{"model": "image classifier", "dataset": "crops of objects in photos (Visual Genome)", "train_examples": 123503, "image_size": 64, "crop_scale_min": 0.5, "horizontal_flip": true, "cutout": 0.4, "targets": ["object"], "num_classes": 300, "arch": "vit", "norm": "layernorm", "norm_position": "res_post", "activation": "gelu", "mlp_ratio": 2, "head_dim": 64, "fused_qkv": true, "bias": "all", "qk_norm": true, "layer_scale_init": 0.1, "parallel_block": false, "inner_norm": false, "moe": "top_k", "num_experts": 16, "moe_every": 2, "expert_mlp_ratio": 0.5, "experts_per_token": 2, "shared_expert": false, "patch_size": [4, 4], "conv_stem": false, "layers": 10, "width": 192, "positions": "learned", "pooling": "attention", "loss": "binary_cross_entropy", "optimizer": "adamw", "lr": 0.0022, "beta1": 0.95, "beta2": 0.98, "eps": 1e-08, "steps": 17300, "batch_size": 128, "epochs": 17.9, "lr_schedule": "cosine", "final_lr_fraction": 0, "warmup_steps": 340, "weight_decay": 0.2}
Rows from block 5, named by matrix and row number. Rows with one number belong to one attention dimension. Each number is 128 + 32 x the weight over the matrix's rms, rounded and kept within 0 to 255. All counts start at 0. Numbers have three digits each.
# q: attention query, key and value (stacked) (model.blocks.5.attn.qkv.weight, 576x192, the q third), inputs 0-191
# k: attention query, key and value (stacked) (model.blocks.5.attn.qkv.weight, 576x192, the k third), inputs 0-191
q.186:083081182109091060085123172121113133115136129029177123105162125104164152139190082223154119147072202135149173140145197144206155106111053118113138066133104086105129143122133096157138181143128111075159140150083210181054091164093045095135096135129144169151224165098139109082140180101170176072144161128161152136096102117135134131082095076145140142170045139153079089112143129139140149160119051111067098103136108148059125144170112176110089144180146168074035142039164076081151055116120169156143117206142076153141096137109133151177124177079151095051162112143197116069120124116121138176
q.187:151116114126134143117086109083111157121123128190097093170106081138123122132064156127080192074126119125098139116167110169091110154100122104156101129137141169150140122138113161123127110088181155098105133052076102140105099105153167108118096126141128139045072099134163155100111092166143162186149138211152112121146150096138123162142126128147118113095130126134159136135166148103121109099165191124128151099107176141150128146114193145167189165071129110167103114172113123177132113096156116118140138060127181135156156109178140111129170038155141121165082164148077106158134129149169103091
q.188:042135079153107109100116135116157167131074115062145041143109170140089139164122073098175170122171148129130157122171116162099193166125092080136114077169138163076219075126092066178120106091185135181182045099135118109123141155127123109113139129164156143162211108095136107148095120118138154168047085142190076156189072163183087043096140140167125150107146089106107121139132134059105107032131135130063126059147102133110143098177063092100091132110197110109101110164148141121123175112175127150137138113159142106162121095123177110176112156085144080141132186131104123083151078118164072168
q.189:118159122129175161134134075127119120138142084177151156142139160136135129091085112086091069113149091111128112088148111108074123180159181121134166190106101111168105151118124133136170136139104088116083143106135081164122122119107163134116126162110120123111104126121168114113114130154166104204140092131102141150095115114112095155149149113110099136156100114124155143127120114116145128101101136140136157117141115110135139149113186147134149093122098133178183121144137110136109169166167128143139137110170128129102137120109139147097170112165143184177157131100118146175146142138108156095
q.190:097138136108083124078135156125159094077107125073159141160127161095149104165156111209215148158129173124176165106116128085146143122178129137118110134107139102118099123120091117153092154159124140121176141170133189124135106103118100145124170135171157105174150160088048145212201180081088159077075124076146134102110081171155107083096175148106126182114142101121091156082163059079140139177075072157108108158119128133077114150140035143146103148143125130109095149121133156112114125128112105096148095204139103104112127126121083139204081181090144092110166102112169119071127110158106116158
q.191:179066140113055093130155120139123168091121183124092154135080082121175123111096160128131120106064162132111124098129114132139111119092117112146124177088180163145179153093134161123125161081141154092163148061087190138133110067100136158077103124133115142061076142142030153127132126116156100086184200184145127077112161102058170164132108121181155159128133159141111173090177132224137147193145133133181174161057197136132142208139168191098176181110091107135105115108094088136153031079079118087159115137113209168113142093156092121155186099111173086094112097126150109131034209175141146084
k.186:111152062114115098171127145143090128167182134128103116107095100109099158160207157161124142190036164087153078142108151160154128179133095121095108124171141101120158117124149105102092193163113123152167095144090121169089133077108088171082101123125103128131145109129090112116172174115120122095117166122146157069094099130098129097052179147138178121128088149158093119142134115118155174146142063135110154126128142178086187133158083152162047121152177158124180132103166128136164103110130207097110104155153097162127113163114108138164100116062138128079125106186161138108083114120074169142
k.187:095110113144115110136129116122145112111094129126103030111084110146089145090136157114092159091145117121161098180165057167116150083126087140160141099106118154149150194110135131209056131111131095135145136061147129088162131127145063081176110140113159118087118150128115101085111096150120101107138117146139102113117113101108149084149107111140113077129186109154143078120142123119115091133141209097125184181098163210121124131140194152104158080121210143122129145097125119183091128109122070167147115096129159116115121053136082126153196109155209131104108056103108136076164071112174063065
k.188:139143110113074203149143128114085134125141080084086069118101082143126171149146073064132181134179160162205121226113105151124139155147072108103157134161067110117102113140174089132139101040122193120095100147085158109065119122202109174148105118152155141145153140066156100152154121043111106162106130140168126107153125188119066138129142154157129148103090070168100090138212134122141151111174093088014117081113146123131100120142114023169114169143255110126092126101163073141166145098145139114091140170105132143152104116158160125154092109122118109104088140135144172183148072127127100118
k.189:106146100146128148142059154132162130131118148114157090135112093152089093150126151130124158081175116124126177182138121116105136045134131110140114134096117138087154106145131106137148119156137129132157107116124107110130152114104109145138118091130109156131098091110140099130124131133105168088116107115123104145176110123181140089088169170136114097051217082126151125148109125116138119130075150115188145174134159171143181121125105100137143114078156117130146087160114150156143158131107136135196133098126160112162127092113064156102134120125139181191113127106116136107162081140131143119
k.190:104104151146108123100143149118104121118141164155105118148171134092146155175132073166191118141109170119146114126110158091148128115129123119140133146136098107149118077167129132090144182115106140123128171116129195165139117155114180113106133153120140118176131129117139154106176118110161130128118154137159168157092114055131170161052111114167127137115063134113136142162127164136140130128142089147147106099108134102103127134109114096131079131181132168143144158126172132110123123147155147152088177154140115118107125182097191091135090147088120117140120204162150126165108200157125152150
k.191:137085143131097053148158152124191132113057218128119146133118133135119122118154101162131126101080120152084100044127088162141151110101166160179138096092255137174155138131076113091114115161122054122130151043188136132123159135067144079157133173109117119113130144171123145103110095200136120119152102111151139192106115102118163117161142107174159116118168152094140149130059180117116094119107163162156162166101131134140133137096105218115185099128078113123134136126139187094077058129141104151174126118138170076096115145096111127196192135131145101099113127089117082107083145169126148121