Rows from expert 8 of block 3, named by matrix and row number. Rows with one number belong to one neuron. Each number is 128 + 24 x the weight over the matrix's rms, rounded and kept within 0 to 255. All counts start at 0. Numbers have three digits each.
# up: expert up (model.blocks.3.mlp.up, 16x96x192), inputs 48-95
# down: expert down (model.blocks.3.mlp.down, 16x192x96, transposed), outputs 48-95
up.0:096176144142143045112206142095131111138114096126155057122125163137094114150171148147109159172125087069144134124127165140139152168141138114150135
down.0:149137159152084055149173151138140152179123151128140063111138129183157140107166123140125153197107141141074149109137132119151135147141152089142152
up.1:119154140144156133114141130087134135116146169144160120128155110092145132101157118190132085140121181129150152164115129149108166128146109135170131
down.1:139085173118151107152100139172150138146151138177084117148119092097171121134125098083113132175150129149150144122128126156148086116175123168098120
up.2:151123127143176127126126118127144137138099122144126144137124185141125120134158116145136137132110104107186124118157114130141145118175121155119109
down.2:129122159145126148089147125150145196109077136170111135142106164121095125145109124151097160158110115165099161113133106150131145132090136144123119
up.3:176095152102139090132145094115109107126093109111180093102134155151117165142138132153141097133156144141124142150149129143122146163150107149142121
down.3:092131123114122112101121119128146100130113135109113150136136129168134110135160112134080070141158149099116123076109135104106114128112112108117141
up.4:121152153152147121164140127121127117128135124086131131146134095149129097093140107134086128122162123125141205165127143152147142122114139137165117
down.4:139124146141127108156121114143145102174170115120110130131116109096144116169117111101123116112164129119119134087122141096176106169172142123126130
up.5:144121186167146139093064072070143100110090123101158140130117127130138139141179091166116081104133123133130154112121117164117142105193134141124157
down.5:169119149109186133127121144163134136167168126168117122139120092136183093121138140127141139145176110154133132113117105143158107140158146133093141
up.6:128124125129166134101122135112125124161096147125135159141145089123160129110117128140085091089102131126117140166139130144114155134177141130195091
down.6:124117146126165111143159099173140095111148108138106133137142118113146103137157096101114098131154155115137113092108131141140091101151117133080106
up.7:097163151149126154121125125138142159123129163166114156142141150108116110145116134145080107126115097119168147145116124102149155131116110114149124
down.7:107108107132139127110155120161098104100142114126141131163128127125116158075125138130140134103160159128101116123130100103169117101126118096142136
up.8:151129112141122125126128121105164154144101111115119106160124117118124126096143137125125095119163164163147149150146127158100160086133131136133143
down.8:154137169148105114143135158180141178123157091157143092139142088152150160091124139126133170180141129151113160132172146118145151089115167115124123
up.9:111126152179155149115125118123143114137087155114115153153166131127117112121108101153064122090113090103124149148121130121152152115159142120149101
down.9:147126119127107096084164115135128130119102149124138139134146120132127127130172115128131129156146179114106128099124127137130133100144133103138127
up.10:141138177121148122130099104141131115139131129104171127123135114125179122121111074146136141141149117104138142137104165124154118133115154130159127
down.10:084132155178125154124104145116153156162105143122129130130139108101129158114131116150100125137146134145132140124118158091156120118128147154129152
up.11:142178155126147134112132117117140118167121118114119106115069154143129140160125133155117118156125120103112111118129159128128122132114151126120137
down.11:143103139132112110153145157087123155115085136159128140140081171132124092115152147126141178135159177138141125134152096168191150154119130121120175
up.12:134077113101139089141096122126133107170128099076149098142151099123160117098146073115107114113114160152131169156119136166107093151117115128153114
down.12:130134168196143130167108146120178158142136118145106098111114142104132121162129062135077156168180120130154170114110138120140089134137179156127137
up.13:111165120114102128115137139110097141116137138138141122134164128123172159148133116141127129134140148141132118115158126126128145131126118139132124
down.13:082100108136153147104149119143136106141132121102115117118145129136128167092130121126106107099125102104154105113108125099113128126131111143137134
up.14:135111164140150107130156117128156088133063130083162120133155138143103124120153111160104136108132118128130175166127148143155166090147132122143124
down.14:124148122168102128121119076111147141178106150124127151140150144136090129178153110163099115154130115103108159097112152114160144137151169127144160
up.15:130135117113174131112107114083114162157120133154142156127164118117150116098120134134134078139125150126108152183126136137093109152187118115150086
down.15:132112149127146075161126137152133119119106099157120126127149118118147089129150112108107140133141140134160135126118115140147115102143128135107102
up.16:110131124135136139097131132126114092148101082115119117149145093113135089094137091120106114114126125148117161106107116127094142125146148125112152
down.16:145135171131090094142095149143131140139167109160104115107117115139155116148141104108123139163128135115152150141131115117155098123143131144085119
up.17:113115129149137141112128123127129136180108147124133148131142165121166128118105097177102139113096101130137140147128122113124137177167143145153117
down.17:104102127107116106113178148128129161123107112145136136156149092129128122087129137129125150140152176140116118118142105135100149107135139115132123
up.18:134136137152143158115099116152108136102143119113173132093137143142150129105131116129140157156149093072163122139102132130175090123143162087129105
down.18:097139142156110130125127160114147145161083147113143141127178101094143182118118142133115119130143129134103138127142167098114141113142118157119143
up.19:133122161158143128123135104127150087128072141092149142157157128137102110117120095143074152111159123124126174140123146136155155081130146120138130
down.19:145149111175089108095143081117149147167108170120125137125137168146104127177174111164106118152125142113106138092100161128166152123152167116133143
up.20:143127134140161137149123106131138114141099121110100116170128131125149120127116134122096109111158115113137130104126119128139111126153127130122134
down.20:153105153116133098154144135142137141098141104155118101148135150152135143127154130111101130140145139143118149178157115165133117124102141135149116
up.21:137146170135116165070017106076110151129147138129115146137135093107143171157103103134127079136128164153096142143145120113103164104101116158100155
down.21:133117171119141110151134173160121126141151121146133101147104087189141091103125100106150157131189148142065106159157115138187124110155147109094179
up.22:161126112140119113120148121127161135143079132131142110165106108115115130099133147129114102138169149137168134158125141152115131100121135144160145
down.22:160118153149109111145141127159136164126141127152148106135117108170143142096134139155125160166165141140116151138154144127131147076131162100131121
up.23:133156156134145105076111101088130132120086121134127125103079121141199134114135122151126102124108130129118101139120156141110116137167160128118125
down.23:159108130121156098142140110127108129133148092151104121147108117160142077102140110117096130145165129115160112140140092164180101140120135122136149
up.24:140143128109143140113123122092116139166117134110116137117096136126166096123130120149126092142121143129105105160130158109110098107137148135127121
down.24:136112144148143089157171144128123122116098113142113132144092138142117098129144106108113147145152143120160113140151098171174115155123139135157158
up.25:156099147129147147112126114120121071130074104135164135125105148181119109132138116159119147097122104121133152115152113138141143141133112089123150
down.25:103133155118053094087082180060126174116063143153142204161122172087101127157130147149162193140144140178129168125186122104121174127095112130114134
up.26:145136206150135148131126102135150094145125128097152134141086135151139142141108122142119123135131097088128139116129153132181120140096154107120109
down.26:106122116104098145134086161090114174146083125131130165164145157132072123135142169168156162141123132145145188135133125166108194096131119122105141
up.27:095141152152125138125107103129138149127112151117121143141160108113111123142116112142075105111129119114162186151124138110151167116112132128153110
down.27:130124122157133116120139125125121124125145135122138110139121130127131123134150131129135136118131150121098132116135150129181139128154146120147164
up.28:148136106137128125142111117108162162138117113135115100130117130106138118099135133130132103107133149151134128131157107139105153097161122136123130
down.28:122132176150116121145146166188149171104175079171114120150154087137132178109118119109117159179127118149119157133174140140159138117114155125144121
up.29:100134196163142140119156119116127115161071128089132124161171146121150121154135082208076119165127123097134194140126165102175173177154145127175136
down.29:145141166151144107124133138148165126175176121152101118106109103117188106192127108086128096134167105139136110093093156151131107164133138135099145
up.30:163097152080131108121133091125135066115053129083155147083143140167124119126148099167133112130131121125160158140120149132128127152183144144166137
down.30:098148112158118144132114087103150131177153143120134119123124157129113134181142120143107115154168110107112152082114152076112137140145153113135187
up.31:160163141113122093143126106068115123153141120120187136116141103151126131108115131135128116117126113134156163213164129140128132131145110144143115
down.31:102124134157116133158139156143145114131152123143123126088147127154141124121141083080115129161134132097140148101120106116157107108149136125112096
up.32:141188139121133101155131110067093148149165141141178129137143120137139126114124121133120094145136143130149163197164131128118153169122109162150127
down.32:093110141148122111145127152136112104118150150150126131108099122150138119098160083065126138135131166111141133128139083161154087103153110112094112
up.33:166133132120162130152149098129132092141123090081127109111078142153117138139160139145123157135106131117133110139137164149141109161108182146142116
down.33:135077130127107120121167149039122165115068157174144164164090190130114094160134184125183174108161155190098115114138097170165185149126120125120180
up.34:174129146124174109110070069074144079135085136115163120125105138154134109120174114176124126110136146145169133133142139152119132091203132102145164
down.34:152105149104175127123133143136119133148114115153126125109121126154154113116145120131135137133155134140124123135129103138152132134153141134089125
up.35:138135179137123166113133111085159111143078146076143154124148140131144099158117066193099097150125132105165172142142129137145143132157132157155126
down.35:114105151168150121154099115158170139175164137151108142103114126124174157180139075134076140174163070112161134113112156124173132165162143164103130
up.36:126166130129103120129125111146112148139108103113161112141152091124144135145151100139110086151115129131189187150121131138134147128114125126147093
down.36:098123153158104107113107157130132130125142100136081100126145107103151120107133092079103129118143147117122131121125125092158093105122130106078162
up.37:113169190144115115125086128122139089149132137086131122145139102113127122163123099117106094124139104119110129088118175118128136144116178132151122
down.37:128128145165127143165124146146121143127134128136137139113126102150109137118119125149134152170136121136140158101089142110158113132151146150118122
up.38:179164128142129166124162124121153096128088100120133126144113110111106111134127149137096139129107110128200121136123148127147120135049152150146146
down.38:113078115120154137139109099142104132124110142144118147140088138168092106069151116125122151119136137116112119124141103161115147087117096076121113
up.39:163127125119152134164144104136123101161126109087112125116082134128129129140161131139130137134107133116133101128128155144144088138115169150132098
down.39:110095126116087127111156160059110143092065149127124162139083179131092095177143149108180173125159170172110109104158087174139160162125119114105184
up.40:178119171111120109117073061088096128135102131115133108129117125140142150167119102155145081144158156147100142130157109137117146138168111166118123
down.40:144114155133136128110142133142127109160139122128102108139112112162128078130118081119096099151155154104082128099101121108126101142107135091097134
up.41:117138148120134123111121115143106134112143144106150129130135107114177131157113089154127133141146122107152125144101167114155111142101142141141104
down.41:112126128155108163134157138113105143164123118109150081140146117104108157095135138153129147114153119135129136124130146087147119129132151148160190
up.42:097214125141134131083138125035140139125139142165140144150133149112118095141130124125137078151151100133133157127105138137076127126152108115119131
down.42:135128121106107139135114147197115128089117116134147145090098141158131141084151157126167166136081148128147124121156123160188162130112131111091119
up.43:113100163141162132117131113140109086137072118100147135138138139144131113117119086156116147116128088113147155118128130149165131150150140125120103
down.43:109122110111055152093146179085128190133068163120150158156134163125095145101165177162156159118129154161123116124149132116106194095122135119138149
up.44:163104105109122111114095095128141119122108160143144115105127150121151163157122105152136088150141165126137125086115124116104117152144096121130163
down.44:139123144102109124155154124116100139167166120143113112153141104151130092128124126110118125121140128124085124070145125084128127134152116132131151
up.45:111151143124128095105124129124082093131104119170149115116135131150153125120139113141116137118121124130132139135145118143149159143138102095134116
down.45:098126134156099131086140144108113108125122136131144163142138140089133156128130140103134137134142122143145128099106101102158106159072107121138121
up.46:112116099124147126098115134143131150156091119144141147126115164106128126156140140154120113108109162139138162125128115124117193144170108086149126
down.46:137134152137113126142164123173126113119134135163136163167116140097160168146130120126118118156179149122110134093133136128163104127103128164084123
up.47:148130174151120159100126105082169086139072144084151161114138134135124097137108088177096116159131134117165186146138149114139152134137139142156137
down.47:116128142172149130136115123173183124178152157148135159089127144132174156172137079132100156173161089113147146127111152126170133152167149152113122
up.48:130119124121159140150103109126141122129113128117111117132134122112152133142113120129123119123138125132148126100130123107136120145135126139121119
down.48:124098156136145109134175132153144120139138093150113083151148124150135169122152108122083114156157130126109144176153128165103123116088135120165139
up.49:100196126150138117094173118028134141117132108166136130143131153106121110143138119124134095144155095131127168126108129144077128145169115128119128
down.49:122138130116116134137113139202119119110120112125134137085106139171123138084152141137150148150084143126141133124156137165190136142108131116099117
up.50:169109128140152127127153128136128121147076139112137150162133172117142117112123127161111128087137141148141154156140119113149136150145127111151111
down.50:127130120134128111123146114132115093132107135120119163154141128120117113167134105157114110132165121109119126127138115160114122113170124144113123
up.51:142157128150135126111103112094170104147081110114140119141122112112121118103111134124113126147133136115166140155135141139124162087114143158144130
down.51:158127153148100118126129142164133154129109127146135109141115120153126128125141134126127159173128115145131153123150121151150132107093150120129110
up.52:151135146133142124095129102069143148118096138144155147133101164134127122117134102142109134168139117112171121165142116144108108137110131136099134
down.52:154140145119150118129121124160115121168144097146138172122139116108114088117104113120124157140151106141171139153129092129148144115156127122129091
up.53:099140142133136132139140128132106163144146134145112087122124150125167166163138108152106158137129109098120105091142109105139126165162138119121149
down.53:125093148133150116140136140134132143132149102135122094153134099173144126111104137130122134168130119128162118112161153085078112128132164133130114
up.54:101196119142135121086156120027135144117137119164135142152138143105126100139136120124134085140155096134131167125105128138074122143167110121116130
down.54:127132128116107134133112154203116124103124108136140147087105138163138141090152145124157156149087145127146136125160127167185143135117134118100117
up.55:170130146136116147100040098090116142131118114111121105161155075130118178146112121122123091119143173163112152136155106126124165086096110205085134
down.55:155121125121108116125143140127107140156125099109145091149124073218122067106127130117146138117173152127036090129151126064131126104118128073064172
up.56:118124145164143148126124114122143117131074150109124153158162121131117123110123102141060120078131107120122164139127128123157158099143142131143108
down.56:160141108153118115097145101142131121119130155123144130132129158127125119165178136144133120138145157116108134099118140135155142114161151120127137
up.57:124136195128139126106114119079128115110105108108138149127095146168153106151147125169103095125134136118134108123144144143116120153135147150137146
down.57:142117141110144136149103127144117154116148096177122158158130118138146094121127148114131142152167099139158143145152098149192149139149129134126153
up.58:181140115118107137128133113120164138126091133148147139148110106112127130093133142132138107127152137140154137176131126141116094126126126156163129
down.58:149102142150142133144132117154140143123128121149140131130099125163133131106102129161123132133176117139149143147167141123150128081165156087164111
up.59:120155152153130120099119112108143127121100143140207154126101165125112143142180125167133113157121134077175141177116138148131128126106148110115137
down.59:122102124115131132101147143123104117118120100149121191133157133096107089121105139122163190137137127128170176163124080162131166151167106145123121
up.60:125153189132160125092085098069139104108100106133155158141110127161149105134179121167094085128130138114147124135133141160108113137158134159119144
down.60:131118133110141114145114129168111133124158086169113137158150090139156105109124130104121130144162103123153143138133095147175130137148121129118149
up.61:139141101106123120111126135107091108123135097143168101091144141169153153126116106136144147110126141142141128131152116150120091146127104137152105
down.61:102101121149106140110144152120124113170092119119103143131165105087143170111108134130111123101149104120116145093108122112119148138118102125136136
up.62:108118150153137121115125099123143125125086145094133142156159105131110124116133112146084114114139126115150186146126140133151176094137146138155126
down.62:129130134163120137125130109123157138155138160132131130132133142135140124169181111123132102143123150126091142104122178125180141109158149121119171
up.63:155117150157134134096117073077163086147066145110136157124121143136145103107136083183110128152123128109170171110130133130124136108170163099136149
down.63:134140120141188120129131107178152137177158135143149133098128129144161150158143106141092160156169093125146142133106117121174154155152145151123124
up.64:102183140143127092109186142116142103136112120115176075121158131151093126126159147136110139159119092094151153150128158133154172127141137129169114
down.64:134120145145083084138143139126128135169127133131129101118171103149155121108152114096130137166068124115090150116107135115153137143131121109137129
up.65:107130136125135111135153127114093180156130110128107069156120138144186154159139104169086147138143122094136117106159114111136146168186141131120138
down.65:143118140135142079142118122145133148142167117165140134144091109182134097116110157109147139165138113141134127117157162108110114117120146112131120
up.66:103163147145143152115114126146134152147120150172108151151113161134144111151128121147077123114146098121157136118115119096147144132145122092144131
down.66:110126114107118142116162120156100115094151136121158131167103164124126171090141145123151131116142172138113099112139097087139109120086099110122122
up.67:104164140151149109114178112067128162107145102170152119135121147110119129155162118116136087132149130109126141121123121146078107185166114125104122
down.67:112141154112126120135126150190122110140128134144126145109123123151133106083136124133138141166125149118129128115148140155193124132139132113096125
up.68:126108125101120113144127121127056157122135099117105097132154119129170153154164124139120118116127151170097123108147115120123154133164122122114153
down.68:110138114140141103148104141172149091139170099097131124107127122143151167124096119129128103130118102094160118117150153105111125141150117130112106
up.69:112154149130102109108122127127085129118133140105145115135158109123176130141108106152137124153142119096140124150116164126161135117148144121143104
down.69:092129138166122159132140160132142156141103100111132090114165092110115169086147121148114138119127108133149137128117158099156120118130146170133164
up.70:119163175126123103126081124133128102147140142101130128137143110111140114154127097116111103129133121120112126101114168119127132149110152127139125
down.70:108142150166120158153122146130132151134126130132143129108135104142106142130122124156133148157149127148127159111101146110157110132147150161118136
up.71:148111103102119101157149121134086170126144116151120073101130106132177189118162128130120118104136161159107110109172093126123132132181113118119143
down.71:111148135140120074146118147154155106139139104126113109140149102157151162173103121120106115152112113114141136081164143119097139154122117155126113
up.72:123163161164123154105147132122113146148111169135136146138166144103160124114129065232090093158132138086152167127141132107173165136174132143179128
down.72:150144165129186083158106142147163139179163131166125101129111103122179101192140124102138123140161097153126142105103154167154096150145150142114121
up.73:148134140157143156151134098109125120124119143106110147164143119127135105125104100136079113122154111106137156124128125103150119131112141108146118
down.73:172123133122104081144145142122115140168120116148110120150140131141144113134159098118113131167146150114124145130147131153135127148142122096127126
up.74:144158153146155126120096095125123132119134139141151118137151133093172139125169056202104092137139120122148134117120143138157126152187153120144135
down.74:167147161128208104144106111165149118144187129168120107143116105117163111168125114097127094137150109134118136123111135161150083138146145108121116
up.75:172125114100123120151129112136124151164116131136124134121096124116157118104136119138139094128122148142131112185128146136113070110111133125127095
down.75:132126136123132121135132118101108114121084098146116152129095125144081091137131113106134138107144152136165135120157081136118099126164116123133124
up.76:132173182154171118078084088058154109112104118139175138139113122151166134126178127174122085137145145117153136140118147166105123135159130153122153
down.76:146109144114155116126130137167120122131172083176111127148147094132170114104133124102117130146163116124153134135119094152182102122158138122106145
up.77:135095162149165141117137116141107081149065140120156150142127162156145112111119093164116147108121094128139144147134119152166118148155124133123125
down.77:116111108092060156076131156086128188117073137139132188140141176113087146112140175148151161126133171154130145127147109113081187109124128106140128
up.78:161166141107109125139115109087168122127075133090134144110111104163128097133127096139105093129124124126136186164144138136126142131145136145153122
down.78:127145154165092119140100130152159153195133134154095150107122143090140150180106101165080182187172107131142131085116138097175131166154147134118109
up.79:166110122132116128097153112109151089118067137134159139115106166138152101116138122182117177143120136124175137146135119143130147135133130132127148
down.79:126085106100141103110108064146117150175117129128118197166123119126103118104124100172065167152176105076163152187149082123129171154136124127118142
up.80:116142143169145147124119106114137127126085143107114152163158103130115124121113104132049114085130112109131175128128129118161157098130154132150115
down.80:165139137147129113111136103142133130138142145154135120135136142140139105163185118126135111143138149117111144116126141141164129127158152129117144
up.81:177107124105123103133158109112130110140046132119190124107119159136132120109117119206138143138132146126163138170140135107127126148155126132163131
down.81:103096124126155132126123083130130115146121115126120158145147124141112151158136078149072111155201119069124147128143107115097117115162158148125154
up.82:132123135138124128128117115157120136142115095110135081149160082137122110118146120135091121103124135143145180139128113126150181116105136143130122
down.82:123139115129106129114088127111116115170157095124108137116150117147133070139130110106112125125104140086098124128109115086141133118133107107072103
up.83:169116170109124096095111071084111102149094119110163127097124164145137135140146100192143090151136147133133155138146135141121158146193130128150139
down.83:126129127139173143115130121146142085141155136134117123127116123158145114151158084097105098144160146120104134095111116135132084122128126115090148
up.84:166139123094125099139117118068143115143111116137141145115120105147132121088126125134131117147113131163113131196154130112087094101132114121148099
down.84:146093146145163103155129109133125124157104108123121126131148107137108079143121083130079133135125121102189134126140104131155102113142135138167092
up.85:109204128150138104102166122033124138127146121176136120136129139106117117146144124128126115142146106135114162133110133138075134151153107126118134
down.85:120125136120124105152108147202122104131140103123123143100109122170140139079148116114145151161098153104147138124161119177178117139119124121118117
up.86:127156122127113121123123129127086110123147137121153088120154091141170133122114120148129154131119110111139122156129142133167124114138126109153099
down.86:101136150167106142114143165136140147152115095128121121108189086097132166094139110128098141135127109124149160118106148108147131120129136151141141
up.87:129168134122126137136120116096136115131133129103179121140146114130135101148147080152095142144144136124163195174115147149156128149090133110173137
down.87:136134136162114099185104138137139104177206121147133132102135141101154090170107108098116163173143099093149184107112129084172096154149155129168107
up.88:146122176176122118154098094141115124138130154136147112122091133144102156141135133122123131132107090105118121128146116114176106133115152094114153
down.88:108101127092119124132120148085120162073112099129110141126166160110080128140155153139154149155089172158162173173164114195108150112138114102129095
up.89:099213123139132123087147123026133139123139130164134141146136144108122097144134122126135084151148096139126161128105136138073125134155108120120132
down.89:128128120113109131136111147206118119096122109129142145087096136166134146088152145121161160142081146124148130123156123166181152135114127110097115
up.90:118142141128113112137119117133115139138156140098142115149142089118177123153105073145106114133150137138147136145114154119142132136089136128157112
down.90:110125151178138153149144155122133157141132116132117106133127113091136112128139110129105140123142120136139136103111155104166116129136144144132174
up.91:124150145136135135115150129077166108149076102080156110152162124133142116144149091166095127145117148135152192170115153142127164158127128148187143
down.91:142121165162124136144110140135185128194180129163102152086111126090190127188111103108112138137174089129172133111090130108153115187176156167111136
up.92:150105123111143104139136100109102165133113117145147100130160133137148134133141094161117063107146148157119173168156108145114164176160115152138112
down.92:119138122128143115124106109132136112130124110137147145112111133146115077162152123115122082119144147128122125122113131158132128116121120109073137
up.93:131131163143146140155104115146121128142145122116110118121058136142116144146109133131136117143131118100112103115135143118154117120100162102115140
down.93:130113133104101140137097191075122206101067174156137150133102195127083100136161205140214204135132182195124134126172111179139202117132145094093163
up.94:135145124151131110102114115110156093142062116115143109154126113113114122101116140124101129144144133112163138151127147139129155085116140142147136
down.94:162114145149105111127133122147129156124118143143142100139107133161128121121151135141111153172141127140127145131145127146140133099088148116130119
up.95:131104113099126117124111119141108083128131116098175144125139099128168114128114061140141139127136152134157141139108134127133086172091126134187102
down.95:131125160185108112143113145105138154172143129145131111134127134078151147139124106139101124132169117132123154112121152093150127143146137117130163